config = dict(
    text_encoder_activation='gelu',
    beta1=0.9,
    steps=16200,
    lr_schedule='wsd',
)
Rows from block 4 of the text encoder, named by matrix and row number. Rows with one number belong to one attention dimension. Each number is 128 + 32 x the weight over the matrix's rms, rounded and kept within 0 to 255. All counts start at 0.
# q: attention query, key and value (stacked) (text_encoder.blocks.4.attn.qkv.weight, 384x128, the q third), inputs 0-127
# k: attention query, key and value (stacked) (text_encoder.blocks.4.attn.qkv.weight, 384x128, the k third), inputs 0-127
q.57 [154 112 142 128  74 153 158  79 142 154 116 139 119 117  99 115 107 128 183  87 178 135 124 102 128  73  84 132 111 131 163  68 146 116 135 115 143 183 158 100 177 129 104 167  60 116 102 122 139 148 131 125  96  73 134 153 142 128  51 104 113 141  85 126 153 139 153 152  81  97 153 157 135 109 156 141 192 127 163  76  97  84 116  86 133  72 121 185 143 175 111  84 112 152  90 187  98 177 190 127 138 131  89 133 140 149  91 122 148 115 124  79 169 102 102 131 100 108 171 193 116 141 129 155 133 123 112 155]
q.58 [147 137 144 152  67 135 150 123 153 170 104 124 124 132 100 102 117 130 169  86 188 122 171 122 144  93  90 127 107 119 132  58 148 110 132 139 138 115 119 100 127  89 172 115 107 109 152 101 158 176 155 111  62 136 149 129 135 129  83  95 134 123 101 164 127 117 134 158 102 159 143 149 140  90 174 137 144 128 152  78 105  59 103  73 152  89 158 116  86 144 140 136  73 127 115 176 153 168 207 128 145 109 121 170 113 136  59 118 141  80 122 142 155 147 108 130 123 139 167 140 110 117  93 148 128 136 130 119]
q.59 [162 124 144 124  93 128 129  68 107 164  94 142 118 147 118 131 140  99 184  77 166 143 158 116 169 108 131 132 105 110 149  64 151 129 153 118 142 174 140  61 146 112 112 133  88 121 141  94 138 158 154 118  93 105 124 141 108 171  95  86  81 105  83 143 145 124 107 164 103 125 150 165 149 128 179 128 103 118 155  87 109  40 117 112 149 127 143 112 143 204 133 117  97 116  81 193 144 132 209 140 143 137  98 137 126 176  84 113 167  71 122 100 162 113 101  93  81 111 166 147 123 115  79 129 156 164 156 168]
q.60 [121 154 117 122 142  95 176 122  89 164 130 150  86 153 112 110 151 143 121 150  99 125 151 129 142 130 163 154 143 115 115 163 102  91  83 141 120 128 149 139  87 150 127  91 133 138 120 138 127  98 123 154 144 152 119  73 135 121 117 138 156 142 124 192 132 145 153 124 192 133 115 138 147 141 133  88 114 126 106 143 137 118 148  95 128 138 101 106 103 124 172 152 130 129 175 114 136 127 109 124 144 117 127 102 101  95 138 165 110 127 147 165 140 113 146 147  98 142  83 124 103 157  59 113 105  97 117 116]
q.61 [ 99 155 126 147 128 123  99 131 170 189  70 183 125 100  88 181 102 106  78  50 134 103 141  93 129 118 168 130 167 172 119 146 124 102 115 123 111 186 161 157 130 157 128 136  75  59 190  66 182 143 139 104 108 173 142 138 163 138 112 155 119 136 158 134 141 129 116 158 128 173 117 111 122 107 166  63  85  73 189 127 187 117  96  86 162 108 140 136 146 210 147  29 112  95 158 120 146 124 136 114  97 133 139 144 189 105 112 112 174 121 111 107 101 100 118 124 129 133 158 121  95 142 150 118 106 147 107 117]
q.62 [110  93 154 131 140 150 155  93  92 138 137 180 136  93 108 137 134 166 156 152 104 157 104  98 128  87 115 140 156 137 195 141  61 114 127 174 125 131 157 185 146 156  87 171  97 171  57 147 145  88 123 156 112  91 100 126 151 105 110 122 125 122 123 104 128 136 173 127 117 137 158 110 153 137 129 132 212 162  81  99 105 179 138 133  87 135  75 146 173 112 104 125 126 145 103 164 104 141 151 122 122 100  70  58 114 101 137 133  86 177 156 138 176 116 134 128 133 125 105 172 184 166 180 119  97  66  99 131]
q.63 [130 123 107 139  84 110 177 100 116 135 131 112 109 156 132  96 139 147 175 140 129 129 192 128 148 133 102 149 124 123 151 114 135 109 117 138 159  74 122  94 106  78 159  85 146 164 119 143 130 127 122 152 112 137 130 121 122 128 114  93 137 117 105 179 108 134 143 119 150 132 146 144 157 100 162 142 160 157  97  97  78  79 122 127 112 143 132 111  77 113 149 194  94 132 131 166 175 165 177 139 164  93 127 138  93 131  80 150  87  90 145 165 170 159 134 130  93 145  91 113 157 135  48 137 143 101 138 125]
q.64 [236  21 131 189 114 135 117 103 159 127 126  84  74 110  85 107 193  73 154 112 187  95 159 206 156 141 115 191 154  58 127 117  86 114 167 117 124 149 180  83  34  92 104 138 133 206  98 188 150  84 144 126 161  41  55 190  74 182  98 138 154 121  41 121 133  94 147 121 128  94  97 172 198 144 108 106 107 243  68 187 169  73 195 117 177 153  78  60  82 154 180 117 105 137  68  53 139 106 147 105 141 102  75 180 137 134  93 107 132 111 151 202 201  16  79 138 103 144 234 181  82 141  59 159  77 128 170 152]
q.65 [163 139 127 125 156  79 197 120 163  98 131 153  43 176 137  78 139 128 100 149 134 154 186 193 124  95 163 112 163 123 135 151 208  95 158  94 114 103 116 114 118 119 139 124 151 124  73 100 106 150 123 143  64  75 119  49 177  79 121 161 154 151 142  66 151  81 104 235 139  81  85 141  81  92 190 178 154 136  45 200 179 152 104 108 188 104 129 157  71 103 148 119  90 122 216 127  71 102 108 142 112 113 146 161 132 126 100  98 123 146 178  99  81  91 114 129 137 133 103 106 186 172  45 106 134 151  76  80]
q.66 [125 104  99 156 144 143 132 103  83  94 109 177 138 169  31 140 138  91  76 132 166 172 136 142 226 134 137 151 129 152  94 115 139 145 158 186  89 139 127 156 117 138 128 101 112 110 107 122 124 156 197 178 100 117 138 139 132 106  55  62 133 156  90 104 146 198 136 138 104 101 162 188 200 162 142  95  73 134 138  54 120 139 151 131 126 125 139 127 106 182 106 115  65 108 145 176 102 121 180  71 126 102  93 215 100 145  87 133 113  53 164 170 119 106  71 156  52 144 190 171  87 115 127  78  89 108 192 134]
q.67 [129  94 107 157 174 148 107 119 148  85 141 147 181 121 120 160 104 145 112 125  90 177 104 134 128 117 200 104 116 130 111 160 123 143  85 117 118 124 145 140 120 177  55 209  95  90  87 155 111 121 102 175 185 116 118 127  97 136 135 149 102 143 136 126  90  92 136 101  47 120 130 155 161 162 112  87  92 180 146 163 145 179 179 119 115 109  58  91 179 159 108 115 156 142 118 114 108 102 122 121  86 161 159  94 114  76 142 146 104 127  78 122 132 131 189 199 144 132 169 108  84 134 140 137  82 105 100 155]
q.68 [157 149 136 189  88 134  78 117 141 159 124 123 157  83 130 178 106 139 120  88  70 108  54  92 102 112 135 151 128 152  85 151 167 128 127 125 125 162 135  84 146 135  79 217 137  60  87 108 105 111 133 164 146 102 161 123 133 147 142 207 196 155 187 125 117 111 138  73  61 163  74 136  95 160 103  95 141 170 107 129 138 147 130  75 150  45  87  86 173 118 171  87 150 192 119 118 143 165  85 110  80 171 177 143 180 112 130 160 112 149  47 134 122 184 147 172  91  97 129 146  50  95 109 140 120 122 122 125]
q.69 [ 57 131 153  83 140 131 110 125 168 138 107 160 104 212 157 125 138 149 159 140 106 156 160 124 114 143 121 119 108  81 174 152 144  96 156  96 143 118 155 123 142 118 180  59 125 167 178  83 136 116 103  96 110 149 139 146 104 140 179 131  60 136 108  88 136 109 125 170 136 115 122 134 126  88 127 171 150  58 163 151 119 121 129  75 138 185 145 120 158 143  89 196 152  92 101 105 129 141 100 140 145 125  98  76  76 133 127 111 110 132 152  85 134 108 140  68 165 170  86  95 180 197 133 125 188 134 132 119]
k.57 [125 152 145 117 137  59 120 103 116 143 117 107 108 115 137 104 191 104 110 120 126  87  73 119  53 122 142 153 104  75  80 103 119  98  95 103 138 159 108  70  81 131  93 132 164 120 150 102 119 190 106 149 154 167 139 172 134 126 126 147 207 146 164 155 173 169 140 130 186 147 134  98  68 136  63  89 116 187 107 152 201 147 166 153 137  96 136 106 105 143 164 111 112  82 154  90 147 148  80  92 105 152 144 167 160 161  85 130 116 129 145 152 102 134 150 170 129 135  91 151 149 133 106  27 129 157 160 128]
k.58 [118 136 141 109 178  92 102  91 155 123 102 131 106 114 156 112 110 133 129  94 131  65  80  76  72 138 158 188 149 120 144 117 133  91  96 101 133 188 169  89 134 129  56 144 123 120 129 103 141  93  86 129 169 142 111 145 177 123 148 146 143 135 158 149 195 125 144 126 178 163 147 101  92 135 120  89 120 168 107 162 185 152 164 111 120 108 110 154 141 148 130  87 173  72 144 103 114 137  82 116 130 155  96 117 165 131 153 121  99 153 153  83 106  91 148 183 154 140 101 114 156 160 134  65 121 110 144 133]
k.59 [122 148 157 128 159  87 164 143 148 153 103 143  62  90 117 139 115 147 108 110  97  97  70  98  88 145 120 173 105 110 116  90 147  85  96 102 125 143 136 114  97  87  91 180 145 104 133  99 140 146  97 110 116 135 117 139 133 132 148 180 177 156 150 155 140 189 134 121 149 187 153 123 121 115 104  96 135 187 151 163 172 148 172 114 146  86 127 129 132 111 147  66 147 113 170  68 143 154  66  84 138 178 124 138 174  98  93 123  59 156 123 124 105 120 191 173 172 140  86 121 161 153 123  65  96 104 127 103]
k.60 [ 95  66 162 148 153 159 129  88 155 122 128 127 150 131 114  92 111 158 118 116 142 155 117  95 114 138 111 147 148 150 123 150  74 130 150 126 156 149 170 112 146 117 149 148 137 128 106 102 168 107 132 173 128  84 136 115 107 126 128 140 121 111 109 124  95 150 145 131  72 133 110 145 153  86 123 144 115 103 121 104 107 109 148 143 136 134  88 129 138 124 119 159 110 116  68 134 118 137 116 106 163 114  75 159 100 162 179 151 127 106 133 121 152 109 110 138 122 178 154 122 113 153  93 139 144 116 123 128]
k.61 [ 83 173 162 172 117  57 163 139 121 131 105 137 118 134 133 128 165 165  99  97 119 148 141 104 151 179 130 191 109 109 122 122 114 118 205 104 141 154 119 114 109 147 113 138 102 123 152  73 161 152  65 138 107 116 133 140  91 134  96 124  92 104 136 131 102 104  95 133 175 216  90 133 148  80 155 157 106 161  88 124 126 104 150 104 162 133 136 137 172 144  70  92 113 111 150 146 153 137 138 150  92  93 180 136  97 128 145 138 130 117 132 111 176 158 163 107 113 158  99  88 233 167  27 116 143 122  54  72]
k.62 [150 112 108 119 129 147  93  97 133 168 141 115 130 149 124 120 163  98 118 121 115 132 125 146  94 120 143 143 111 133  55 167  83 120  77 126 166 102 104 124  72 143 127 133 168 120 125 158 119 122 173 190 165 163 113 175 122 169  76 133 198 147 143 114  94 150 107 114 104  77 120 149 145 157  74  82  98  91  61 115 135 108 156 150 139 142 135  78 117 150 194 132  95 135 118 123 144 120 128  81 110 136 150 159 133 180  98 177 114  70 110 171 171 147 109 132 143 126 133 160  81 123  97 107 132 143 164 118]
k.63 [119  87 145 106 201 185  92 105 152 119 132 132 111 114 137  82  61 125 150  98 141  96  72  57  87 101 104 136 145 152 125 132 117 117  97 148 122 148 195 135 155 120  96 145 137 110 104 134 136  77 154 142 140 104 120 126 166 133 152 156 158 136 138 105 162 156 146 127 118 117 146 114 124 139 120 102 116 134 112 133 161 149 155 124 129 124 102 120 128 139 152 121 151 101  89  95 101 119 117  87 159 153  62 116 151 135 168 130 101 166 157 100 125  77 118 157 167 139 143 135  80 161 165 124 123  91 164 122]
k.64 [ 79 150 114  93 130  84 159 191 195  88 151 124 182  95 137 110 162 109 205  65 111 123 127 107 118 111 111 157  94  97 138 165 195  41 201 163 190 153  88 169 129  79  98 124  70 156 115 109 108  96 106 137 108 206 143  95 166  66 120  36 154 154 113 142 177 221 185 136 149 218 186 144 113 142 154  80 177 100 102  93 118 116  66 139  36 150 103 134 191 146 146  90 126  41  75 168  85 122 236 187 110 145  51 144 121 158 137 136 134 158 141 113 157 162 110 158 103  77  63 155 164 117 141 158 215 113 148 200]
k.65 [194  65 120 189  90  86 142 139  69 166 117 163 154  95  31 180  77 132 108 125 162 181 166 103 211 152 138 175 141 112 122  35 150 185 128 107  12  66 133 172  85  79 142 150  51  83 120 156 131 150 150 155  59  72 115 134  50 195 103 241  67 125  42 169 100  56  49 149 135 160  55 132 196  42 135  85 108  68 150 125 132 142 185 121 255 119 149 122 102 164 141  54 126 217  90  81  91 199 167 100 193  72 155 103 183 133  66  59 127  83  98 143 108 128 171  45 122 158 184 188 153 190 104 161  60 144 114  31]
k.66 [113 155  89 172 149  91  69 119 129 143 122 121  98 129 141 157 210 116  94  73 113 112 131 104  77 152 100 183  90  85 116 187 147 110 189  83 134 103  99 144  49 135 142 173 121 120 154 114 127 184  59 119 186 156  93 163 137 145 162 163 151  93 150  91 159 154 122 130 130 196 137  90 108  95  48 114  70 119  91 160 203  64 182 171 126 127 132 113 204 114 178  85 160  99  92  89 167  87 139 138 131 150 138  88 152 117 111 168 142 114  40 151 131 144 184 127 172 180  74 141 165 141  83  85  91 168 101 149]
k.67 [193 133 118 126  89 146 110 105 130 105 110  63 121 125  98 126 171 130  98 165 149 180 118 165 183 116 177 123  94 166 132 157 150 172 139 138 106 102 112 183 130 149 146 141 119 112 115 186 135 124 186 135 105 147  66  63 116 129  76 108 134 101 107 121 130 156  91 176 112  73 113 141 137 159 130  93 129 129 134 102 139  77 140 136 131  67 108 180 116 113 122 103 104 185 158 109  76 126 150 142 132 165 132  89 116 200  64 185  92 112  80 141 151 151 167 136  84 139 115 186 116  83  95 121  48 165  81 118]
k.68 [156  57  62 130 167  97 111 131 176 132 111 115 129 146  88 129 144  82 127 163 149 137 151 158 195 164 135 160 105 132 129 140 169 128 136 127 131 108 173 138  70 139  77 112  97  54 112 197 127 176 140 120 144 105  78  83 127 128 126 137  77 111  69 108 215 165 121 190 163  99 121 135 109 111 140 117  28  57  96 104 170 116 161 143 140 123 120 184 125 210 165 102 136 116 118 125  71  75 164 158 144 155  84  81 123 146 114 129 141 102 149  83 109  55 109 101 159 115 197 177 176 137 125 146 101 155 149 163]
k.69 [133 155 165 127  77 154 180  86  99 113 198 114  87  70 125 109 117 102 139 147 126 112 112 143 135 143 123 120 125 200 153  96 112 156  79 178  71 155 134 124 167 122 142 115 135 177 134 106 130 110 152 121  99 135 188 156 156 141 115 120 189 134 145 141 101 102 140  95 103 130 132 153 118 121 182 118 210 174 145 129 120 164 138 126 114  86 131 142  70 101 110 107  97 154 150 121 158 179 118 174  94 112 141 142 127  98 117 123 169 124 150 118 110 148  72 156 117  81 111 141 103 106 105  96  83  78 113 120]