Weights of a small contrastive image-text model: encoder norm batchnorm.
Rows from block 3 of the text encoder, named by matrix and row number. Rows with one number belong to one neuron. Each number is 128 + 24 x the weight over its row's rms, rounded and kept within 0 to 255. All counts start at 0. Numbers have three digits each. After the name is the row's rms in percent of the matrix's.
# fc1: MLP up (text_encoder.blocks.3.mlp.fc1.weight, 512x128), inputs 64-127
# fc2: MLP down (text_encoder.blocks.3.mlp.fc2.weight, 128x512, transposed), outputs 64-127
fc1.447 094:119136140092146133146086075145124114130117073121174156134125129108139098106069177122080138128113152151127117076136132132144112126166116164103189155167137159179125138128113105147138113098117105
fc1.448 097:122069113160136098133130137156150128112191138148145127112128128128128086125145133136104103151147124058148101103098154098144105150144122158125160112118135145132110125108131130111120124137136127
fc1.449 112:182190130132125095153109096154107100121162124115184118137101127097151111161144158119141092111135143114142108080139132136123134131110138148112126117156153165177114096097093137116115138109103157
fc1.450 102:128176151129103132184123131160144151127136120136165113117135087174118076153107149140072113123134119136155119120108115164112102134113108110149189124143103133099144142146126121125121114128096137
fc1.451 101:114131117138101115158095113115126180187133126135159114123132093110116110177089113108120124084123121127126140117123120144153135139155110144101126141140149118189140116109150146152144134119136140
fc1.452 082:145131126103150144149096113152125118139119124081135117109129138129137119157115141147129121086169104100138150104118114146094143193163153125129144159149183145158080123115104106136142128124134126
fc1.453 111:133108111134159104132135128149126144166101176158145123112111112147178147163097145086133115125126070174125140105145105087145138120155137180087124165159156120113098084109141119109141146119080150
fc1.454 097:130091115149128119136127131122145155144166132165177106141143115120143127150099149130106134106127115147170194077122103147100141100119137103128138160137117142164113138117136107109122103136132142
fc1.455 122:141159110133134136176129109129158104114161110133122102128155100112164143144136143115109119133201143092133162079130122112112145120141157160148108126149154127150057116135149072138103148122123140
fc1.456 104:133133098108156139144142120130153080108117130104134112156114124135130130103116126134128103144138109150172134067112098135088117158115132118117127139185173167174083119118088103147112111084127138
fc1.457 101:134162146105136110159090131163100108111162101144187162142100116126089090128103178085119133091107112151138110121146105114139121149150100122105170143138152133170122143146102134147173118115083131
fc1.458 087:137125115161141083152118120139169137135130127121140086124091131109089111125118137107091128113128082146197112136111083152120155129125109105124146130139177155130141121156101116117161127150121145
fc1.459 102:160139146136110143128077087141115139165145148096132118097136097118133122155112169162113134106157147089130118107128108120096135113116117139109159136197128121147109150143118064150126101148142146
fc1.460 106:154163139122150120141108103169117103117151088141167112108114078089130133144109179105117119137131130129124135118141109111170149145139134160112135145150132149142100085151151110101115135134106172
fc1.461 092:104145115126154125140086117096150144150169157116126119113128109142173156108109130117131108112120137124114154162063073121084147128118126133156135154141135113194125159107133101154159135126145123
fc1.462 107:145159084115166119143132109173119118133116109111167126142145121113141161130102140126137108117138122148144110083145137127149118140142111152106151146177123180136056076122126091106145113092139149
fc1.463 097:105185135121132160135112134130110143127172100079107120093139095131152118129086121133119129129156114119122139146104132101113178164153120150118145210142161132114143125103139113122152148125133121
fc1.464 098:130095113167165126170127148155116132127118159147135081115108106138134102160132132118112115120163116114171125151127127120143155140150112095084161134137121117096137106149111119110105132154145164
fc1.465 097:124114121155117114135133122124124142103170150110123138129092098105116117115102110132150094143126100124132152144102137146067125170160128122155127150142193183148157100071126129102143145116113142
fc1.466 100:155153139145173133149105085143137163141098179107143112057121096139154130144118144140094107150165142128129089089113126169086131090111106119136176127143132122137132122108123082144105138149101137
fc1.467 090:121174125127134079151094122144149116108116074124166133115119120104153107134108151113085115155132110129144123120110096141104149179190124098127149163131169147158130131124128118132110123125117126
fc1.468 111:157140122171135130111066074119117151128112144133186120079135136110128111149132188120095120133139118107143139136133111174127154099096199139163126110124148111124123149096114130119112159166092134
fc1.469 101:169157151131111122193074122189111119118128149103148143121111115113135076170141161117119097128181149099154107122125065143137128158120145163128134117137140134122102110123106128139126132109117144
fc1.470 107:149131129151113124150124100143143081131177105145150083134099142096102132105103158144072124147126129118134123132106083153167117174126119137100155105159118172132117127159089111104109112114147136
fc1.471 103:114070107119136138151063125143120125144147132137132145102076128121124106180132124129105138135167131133098118133125143150124159132136146128104162140176181140105136120120075132120114156143124126
fc1.472 103:141139101161122138146132091113140137099151153151156107118150112104159115120079128091101091116141120132147122131133114120095114152160154103129149139145188163174115087083153093106112099144114159
fc1.473 100:135142165168089135129105101155106124123108142121167107139147117132090105146122159158112104143131109127160147105093120152116118128096120109146152105143159137181138158130153118151112102134107150
fc1.474 106:119108119153120081155079096141143147155143115129154108107138093128118101126103145138084121118141124133157135123112111126121133135122151136104173118206136123177118114104140076099155145131118139
fc1.475 103:150137119188107120172124083123133146142099149152137117108145100122132125179141119108107107083160122143155120104129121146107141084103158132150125125134180142117103098119086135153145164163165194
fc1.476 107:109161118110121113138129144132133101116130144132128128098158124170152103136127163131097123087142122123125125155103125145107121115136190128156156182117125112133087134089076115125133156134094122
fc1.477 106:145160121149188124113151130124147125128118178118111084136084144095141134103129127137146126125123095134162140141129095125112109106131103142121109109120176133122104131151099133122130141136133140
fc1.478 101:116144109108176128124140141143174070116132115159117084133119130130093149116100131134131147125119087138136140110106129145115112169167127120111145160158131172104116139161113089090137102131092127
fc1.479 111:119122089146188113122110112123140088161179130120172094121115118134152079104130141113094110140123141114120148133105122124146108129130113147113155113189142123144083097129124107110131123138130119
fc1.480 105:117186114148154110129120130129122124136119093139151117131172118126130114122091135129075101128158137073177148137087117115141130136140174112128158151132136132167100118122132102072116113139130133
fc1.481 103:129108116153128080130070064126148163171168116148153135060135093130169146123084127143093130137137125095112129098103124130146113162120162152127134123137148139150096127110153079145155140157145129
fc1.482 109:147103157127132133150106119164135161189126095106136079084147129130100135140108135117118134101160074100144086104153125133150153130134091133124139139155118156140146105120130120142157137137125150
fc1.483 085:162191148164126131145087081142130122095096096114155085079136101145104115143116172124109114123149111121142144128124082135128129148128125115122144136152126143111111124157084093140144123168088183
fc1.484 102:162187147165163145130145105133162169124111097096122092116118131129127146130110142150123128148174114116160131102112106185107114133139144097125121131136131137124097123152131113114123137121128154
fc1.485 085:149168140121142120127103076136122102134123092134158115128102096138084139152113168149155086131131120138128145088130086143167113129137124184114128128148141144143107097113098123138116167107088154
fc1.486 083:134158137116135105154103125149124148126114155108158082105104099132135129144125148121145073094146087138149097120095075147101164138136111102148163143137163144161119128121114111133150140132131176
fc1.487 097:130142147095112094154114128148121104143112146091139117103136086144101131124116141133123110116157067127160127145108076152157136165161120103142153156138146156127098120130079107156172131127098176
fc1.488 082:132105131146123116166100114143147102128120123078130092119113114107082101123128162138092082126154121128181157138104083114118114143132127129126168143133153166171129123135120115099155158112079146
fc1.489 111:135137116141182131124130115122176048165100132126124104119146105094155139119133147088116104153137111127128190119122072105166145094135167204154108172116118123158073110134131121114114161111112153
fc1.490 096:158104132102151102170098107134132130134108141126182118130084107121126104131120154108125082089121122159130106105128064081150137160135100148150161133137119151186140103142124141143147138098132152
fc1.491 096:133124158126142125163098101132144136130129111115160103107143073133105096125115177102088102100138117131190130127080074102115140180122146105145169149140132134160135129161161109116141112149109183
fc1.492 109:127152118133151147120096112130117154106110143108173103062117119128126081119123184134080096137129126102146135137130119163132135114128151105119160126141135116116139132113118088099120186156102154
fc1.493 097:156119148109136122122134095126154145138125132076121132119084122142106149126140125158114128133188129154142145055092109135107119146104107154131134149157124139126066146165090103157181133094108141
fc2.447 086:118096126109158151113162118112145129135122104157120154152135143148141143145121104119128139097125116119118144106106160180150099106065144099134122123116148109107110180128114118154160114120171107
fc2.448 100:124097153119116122146102155176130129120092153136130143171116143102121154137120128118120175139111142137152106138154104135137157173176115157096145134141145115146168103139112157132124096083105114
fc2.449 107:166140132172115113125101079168096128144138130139169107101126149163114114153138149150147141137151142130110062089148146162163133157100124121105141107182131146082106121139117125110101138161125151
fc2.450 103:112173136135106120103159144081113143116111104121117123156132158114128145102137121130142117107119168147163138105065160106099088157112146121136157129109085140161152149128122139104146079100128097
fc2.451 109:119128138187108161104130085121123122106146106166145119096133111140148087157098099091135127139090089113082130144118161127151129101160119154138110097108153109108174105105148158149111136155152102
fc2.452 057:161098152090121136164107114142113102136144144101140121171130044123111128140115133100133142091113107157104164139157098105155098122123131135106117166138189155175099154135136105180149098112117191
fc2.453 118:128097160120116149159146161175123114133161146170109140095151100184149077192128134154121123134150159080100125104142132106100116078153108155133162164110142127115108118102108116160107124122148125
fc2.454 089:102109102140176159122144141098164139145133104115113167163144124135138142122106103154097146119121153099134189146124097161077142096124125124092104145130089109084145145159131121111113106133166151
fc2.455 148:130132100136144143098175118110132142082131134105119094152095133140131129084096143120136102130102123138132148162123097106118108122142122086090136107093143107145162152129160089075120108146103151
fc2.456 101:113127116126141105122158146141110101132108121089090138144132116148074144069078110162129150145141115114109120167132153177141089112135164074126161128141076132108137121104105086105113105121144127
fc2.457 097:118069130162141159108142124120146134185056106141113122115131140121139149145102119127105170145149120121117139140123163191133153125086164122124137115133099102079128124165138116100141106136190112
fc2.458 071:123067107130164091102129163119136120174097151114123134129102110117094128106161125112071146138134120163136152111120101191161130154161155105113152159131128138093144168155126139097090148118109153
fc2.459 100:153136154089149117120149154146128158126181114058115170142090163139125127109142136137141135120137137160120098129155130117148089163157087099102129132113130134104126182140150138158157126106075125
fc2.460 105:136180139102093117118133101155097084117143167118142127124170138103135138118108128170123142123122123140116096129160166114137104184125147102116145123146112165113114115128109110131112108142110107
fc2.461 087:090097137130065144116112132098121168114120075140107149144120117129118149155133123174159154111142186108140125103118138104130128092053133177123132124152129109163149110100074133116123139124167129
fc2.462 119:179156129121145130164107094143133152140151141122177121148161140152134103140138116103164092122160136134152118071126105164137104156100135110151101112145130173149065139134081126173128112108129166
fc2.463 091:125127118137153130114179168155129152102137107141062107161133144139154170124109097139155165114116158121140086123146152092135147087113113147085143119116135101113136157157154101113117097124132110
fc2.464 097:143147154112087126151117122148116122131115116174150158169159099095134129141068118132173156154116123108081141153180114112150126149162101161122098122131140141173129112109127153168114092088154128
fc2.465 098:137149104100145115146165133134110087166121097104091120144152118096124141130117100131136191133147140138077146127156139066110145107152141118079106180149151145115105144143137086138106076119119129
fc2.466 099:146140105122093139130115089145065134143123162144151150117139083100085142129090119132167123111091142158133132133161166129166120139129110137076171104143122140124121071139130116115131130152117165
fc2.467 075:131114106103078121149109138141135100149162127163145129151116136115106103128113134132125127101130096136141154122163085142122124163152148139114133130150137167200097129093101117113115134131138150
fc2.468 110:121165101127118091135124160146118110105121113120123155207090123100107167126133104090170155150110130161136138156174119101146135113142117150070108104140162104160152091093131152136138101083120134
fc2.469 114:172103131136138105127105104155132120184108105082149114137102112132077118124173129130139108115111120118165142073141123114154117134121146139102125103141103131121138107164114164160106149119119169
fc2.470 110:113165139148151121131108133128120138115144098146154122150133131179168142136107156132115122114103142104149107164138099164155166136088094135121134125140144099100160162164105135104129139136133106
fc2.471 101:103136156119165155118162130091143167090149117116102126153107120137142129079109162134093132124105157122129138172117103134121094086127118110117136102099162105124152183157143115123124128106105108
fc2.472 108:161133128132170105103149101177094118164133109106153099121123102138114083114124152129117105142131109138120133102158125117176136098120136164127130152139073107122109156137116112121139157142103149
fc2.473 110:134117149113095095129125142173112160129078139100111070113120136130104131138145144149175137110132110121113128162135116154101178133118158121127143142108111071112153150120141102101128152151110147
fc2.474 116:136113099187160138125141125122168129085114100133159120151134131139158168132132123127093100150133120093162123106114120115103156117112125124150121114117107140113146130149144125089087121130169126
fc2.475 101:118107136136205139141084161136117140117134153151153159137139121158158156174129087121165116102109129149129117137116128072121113145148071146126119136131138133138144123122133173161158096102116111
fc2.476 107:124109090170109111106129132080148129130065141137138118157137119074080150122169089141157116160128127133139200113110133131117141104127185133155089142127134120144127094108137151097122132122152162
fc2.477 105:106153138134124134124080073111132156130104132165138170085139068098137113136058134142109158156098137106132123144157117132141123095142112158114135128164155138134115090084131106131124119152148134
fc2.478 100:135146108151103092116149135079143135144162141109127144174101170113116165103132140179113148151134123094092131146171089111118135093130093139095078091118122134140126158152097147124096121119110103
fc2.479 102:123141162087101157123119146094133118108106139136111139128168109106146142142135118140146155137155107092109153169093133115081150112141146143202102161105138127132135135111120139161132123107160109
fc2.480 116:173099132146165153160087112162104138132116121147188107099153106143177104188124123130126099087140128115153152119128123128118147115132119130153141141140130151138090120154125125165156118177139183
fc2.481 105:139119135168140116120116119124133112125073145160161116101150140139162136151141128121121138150124067085102103136113094210111178099127111120189110127089094122109158144127113139143086131171176114
fc2.482 102:136150113136106124182125145150118097100081147128120119105120126121153137157143127107170126128149139177099056131142130136141167137109098129134142140147131126138123080140143112123124120133146133
fc2.483 071:136144130112080127123148155152120123110103142161162135139104134142152095180155137119126114128146101132165120087120129172106114138125141124131143141153146121132083130110090126131162105109144128
fc2.484 099:153129156085164123177095144177126144146113129088139090137135084086132143153129121131150117117159093138176167121136097155083150163129131131152128153156157167133095108139128105157174127094134176
fc2.485 083:119062104115153129117106129147107139212165161110133134113089116118130110104122136166120133132111146137113126134163127117138121101148114140084160100162097112106118110107107136130103156127170136
fc2.486 073:155146121135151111137122124148107086143143129126137096138114098145128130163140113093134122062109134125141164108142108142144123124130120114090125123149167120121094123163107116154130106145162201
fc2.487 084:128134137120093133161086126144114134149089143150145111148147122081099120137113138120121121105105124148156164149142093134138162164122165148126136136130184150152110120146068130108131136130082160
fc2.488 067:138079141135084149132114124130150134121118145141136128108117103115097064162151183136111117128147116070138164153137088130098146141123160136124128137104173105174156145098125126103106167147124157
fc2.489 111:135196142128089129134172130105130118090110096133099119163150133138139200133115101129207138104126103136129122165138110098151119136115123137119080140110114119151119123164146123137131085114162153
fc2.490 106:127108138127126098110105076119116174126139139151148125077139127142151144119084156108136129091080132151078085141136125127119130179120139112135158123123052101117143164152136101113171143165116134
fc2.491 082:141139111137088130174112108146167130124104136132119132088120104105111099143113132108123145145160139112152133107141117153126130101122158137107146118181154140154081078106142080114110125134142166
fc2.492 109:145089127150125151132139112147121134134145089098117106129125080145122146156125135156141125143157143105117153102152187108162070131114153147097116124154130126138102103129133120121179154122150154
fc2.493 108:126083152074124132116152151101120121127161132103061125144107196113119138088114150120120173124139147154103123151120126126104139115129170135141120143115135082149141173141126115129135116111101085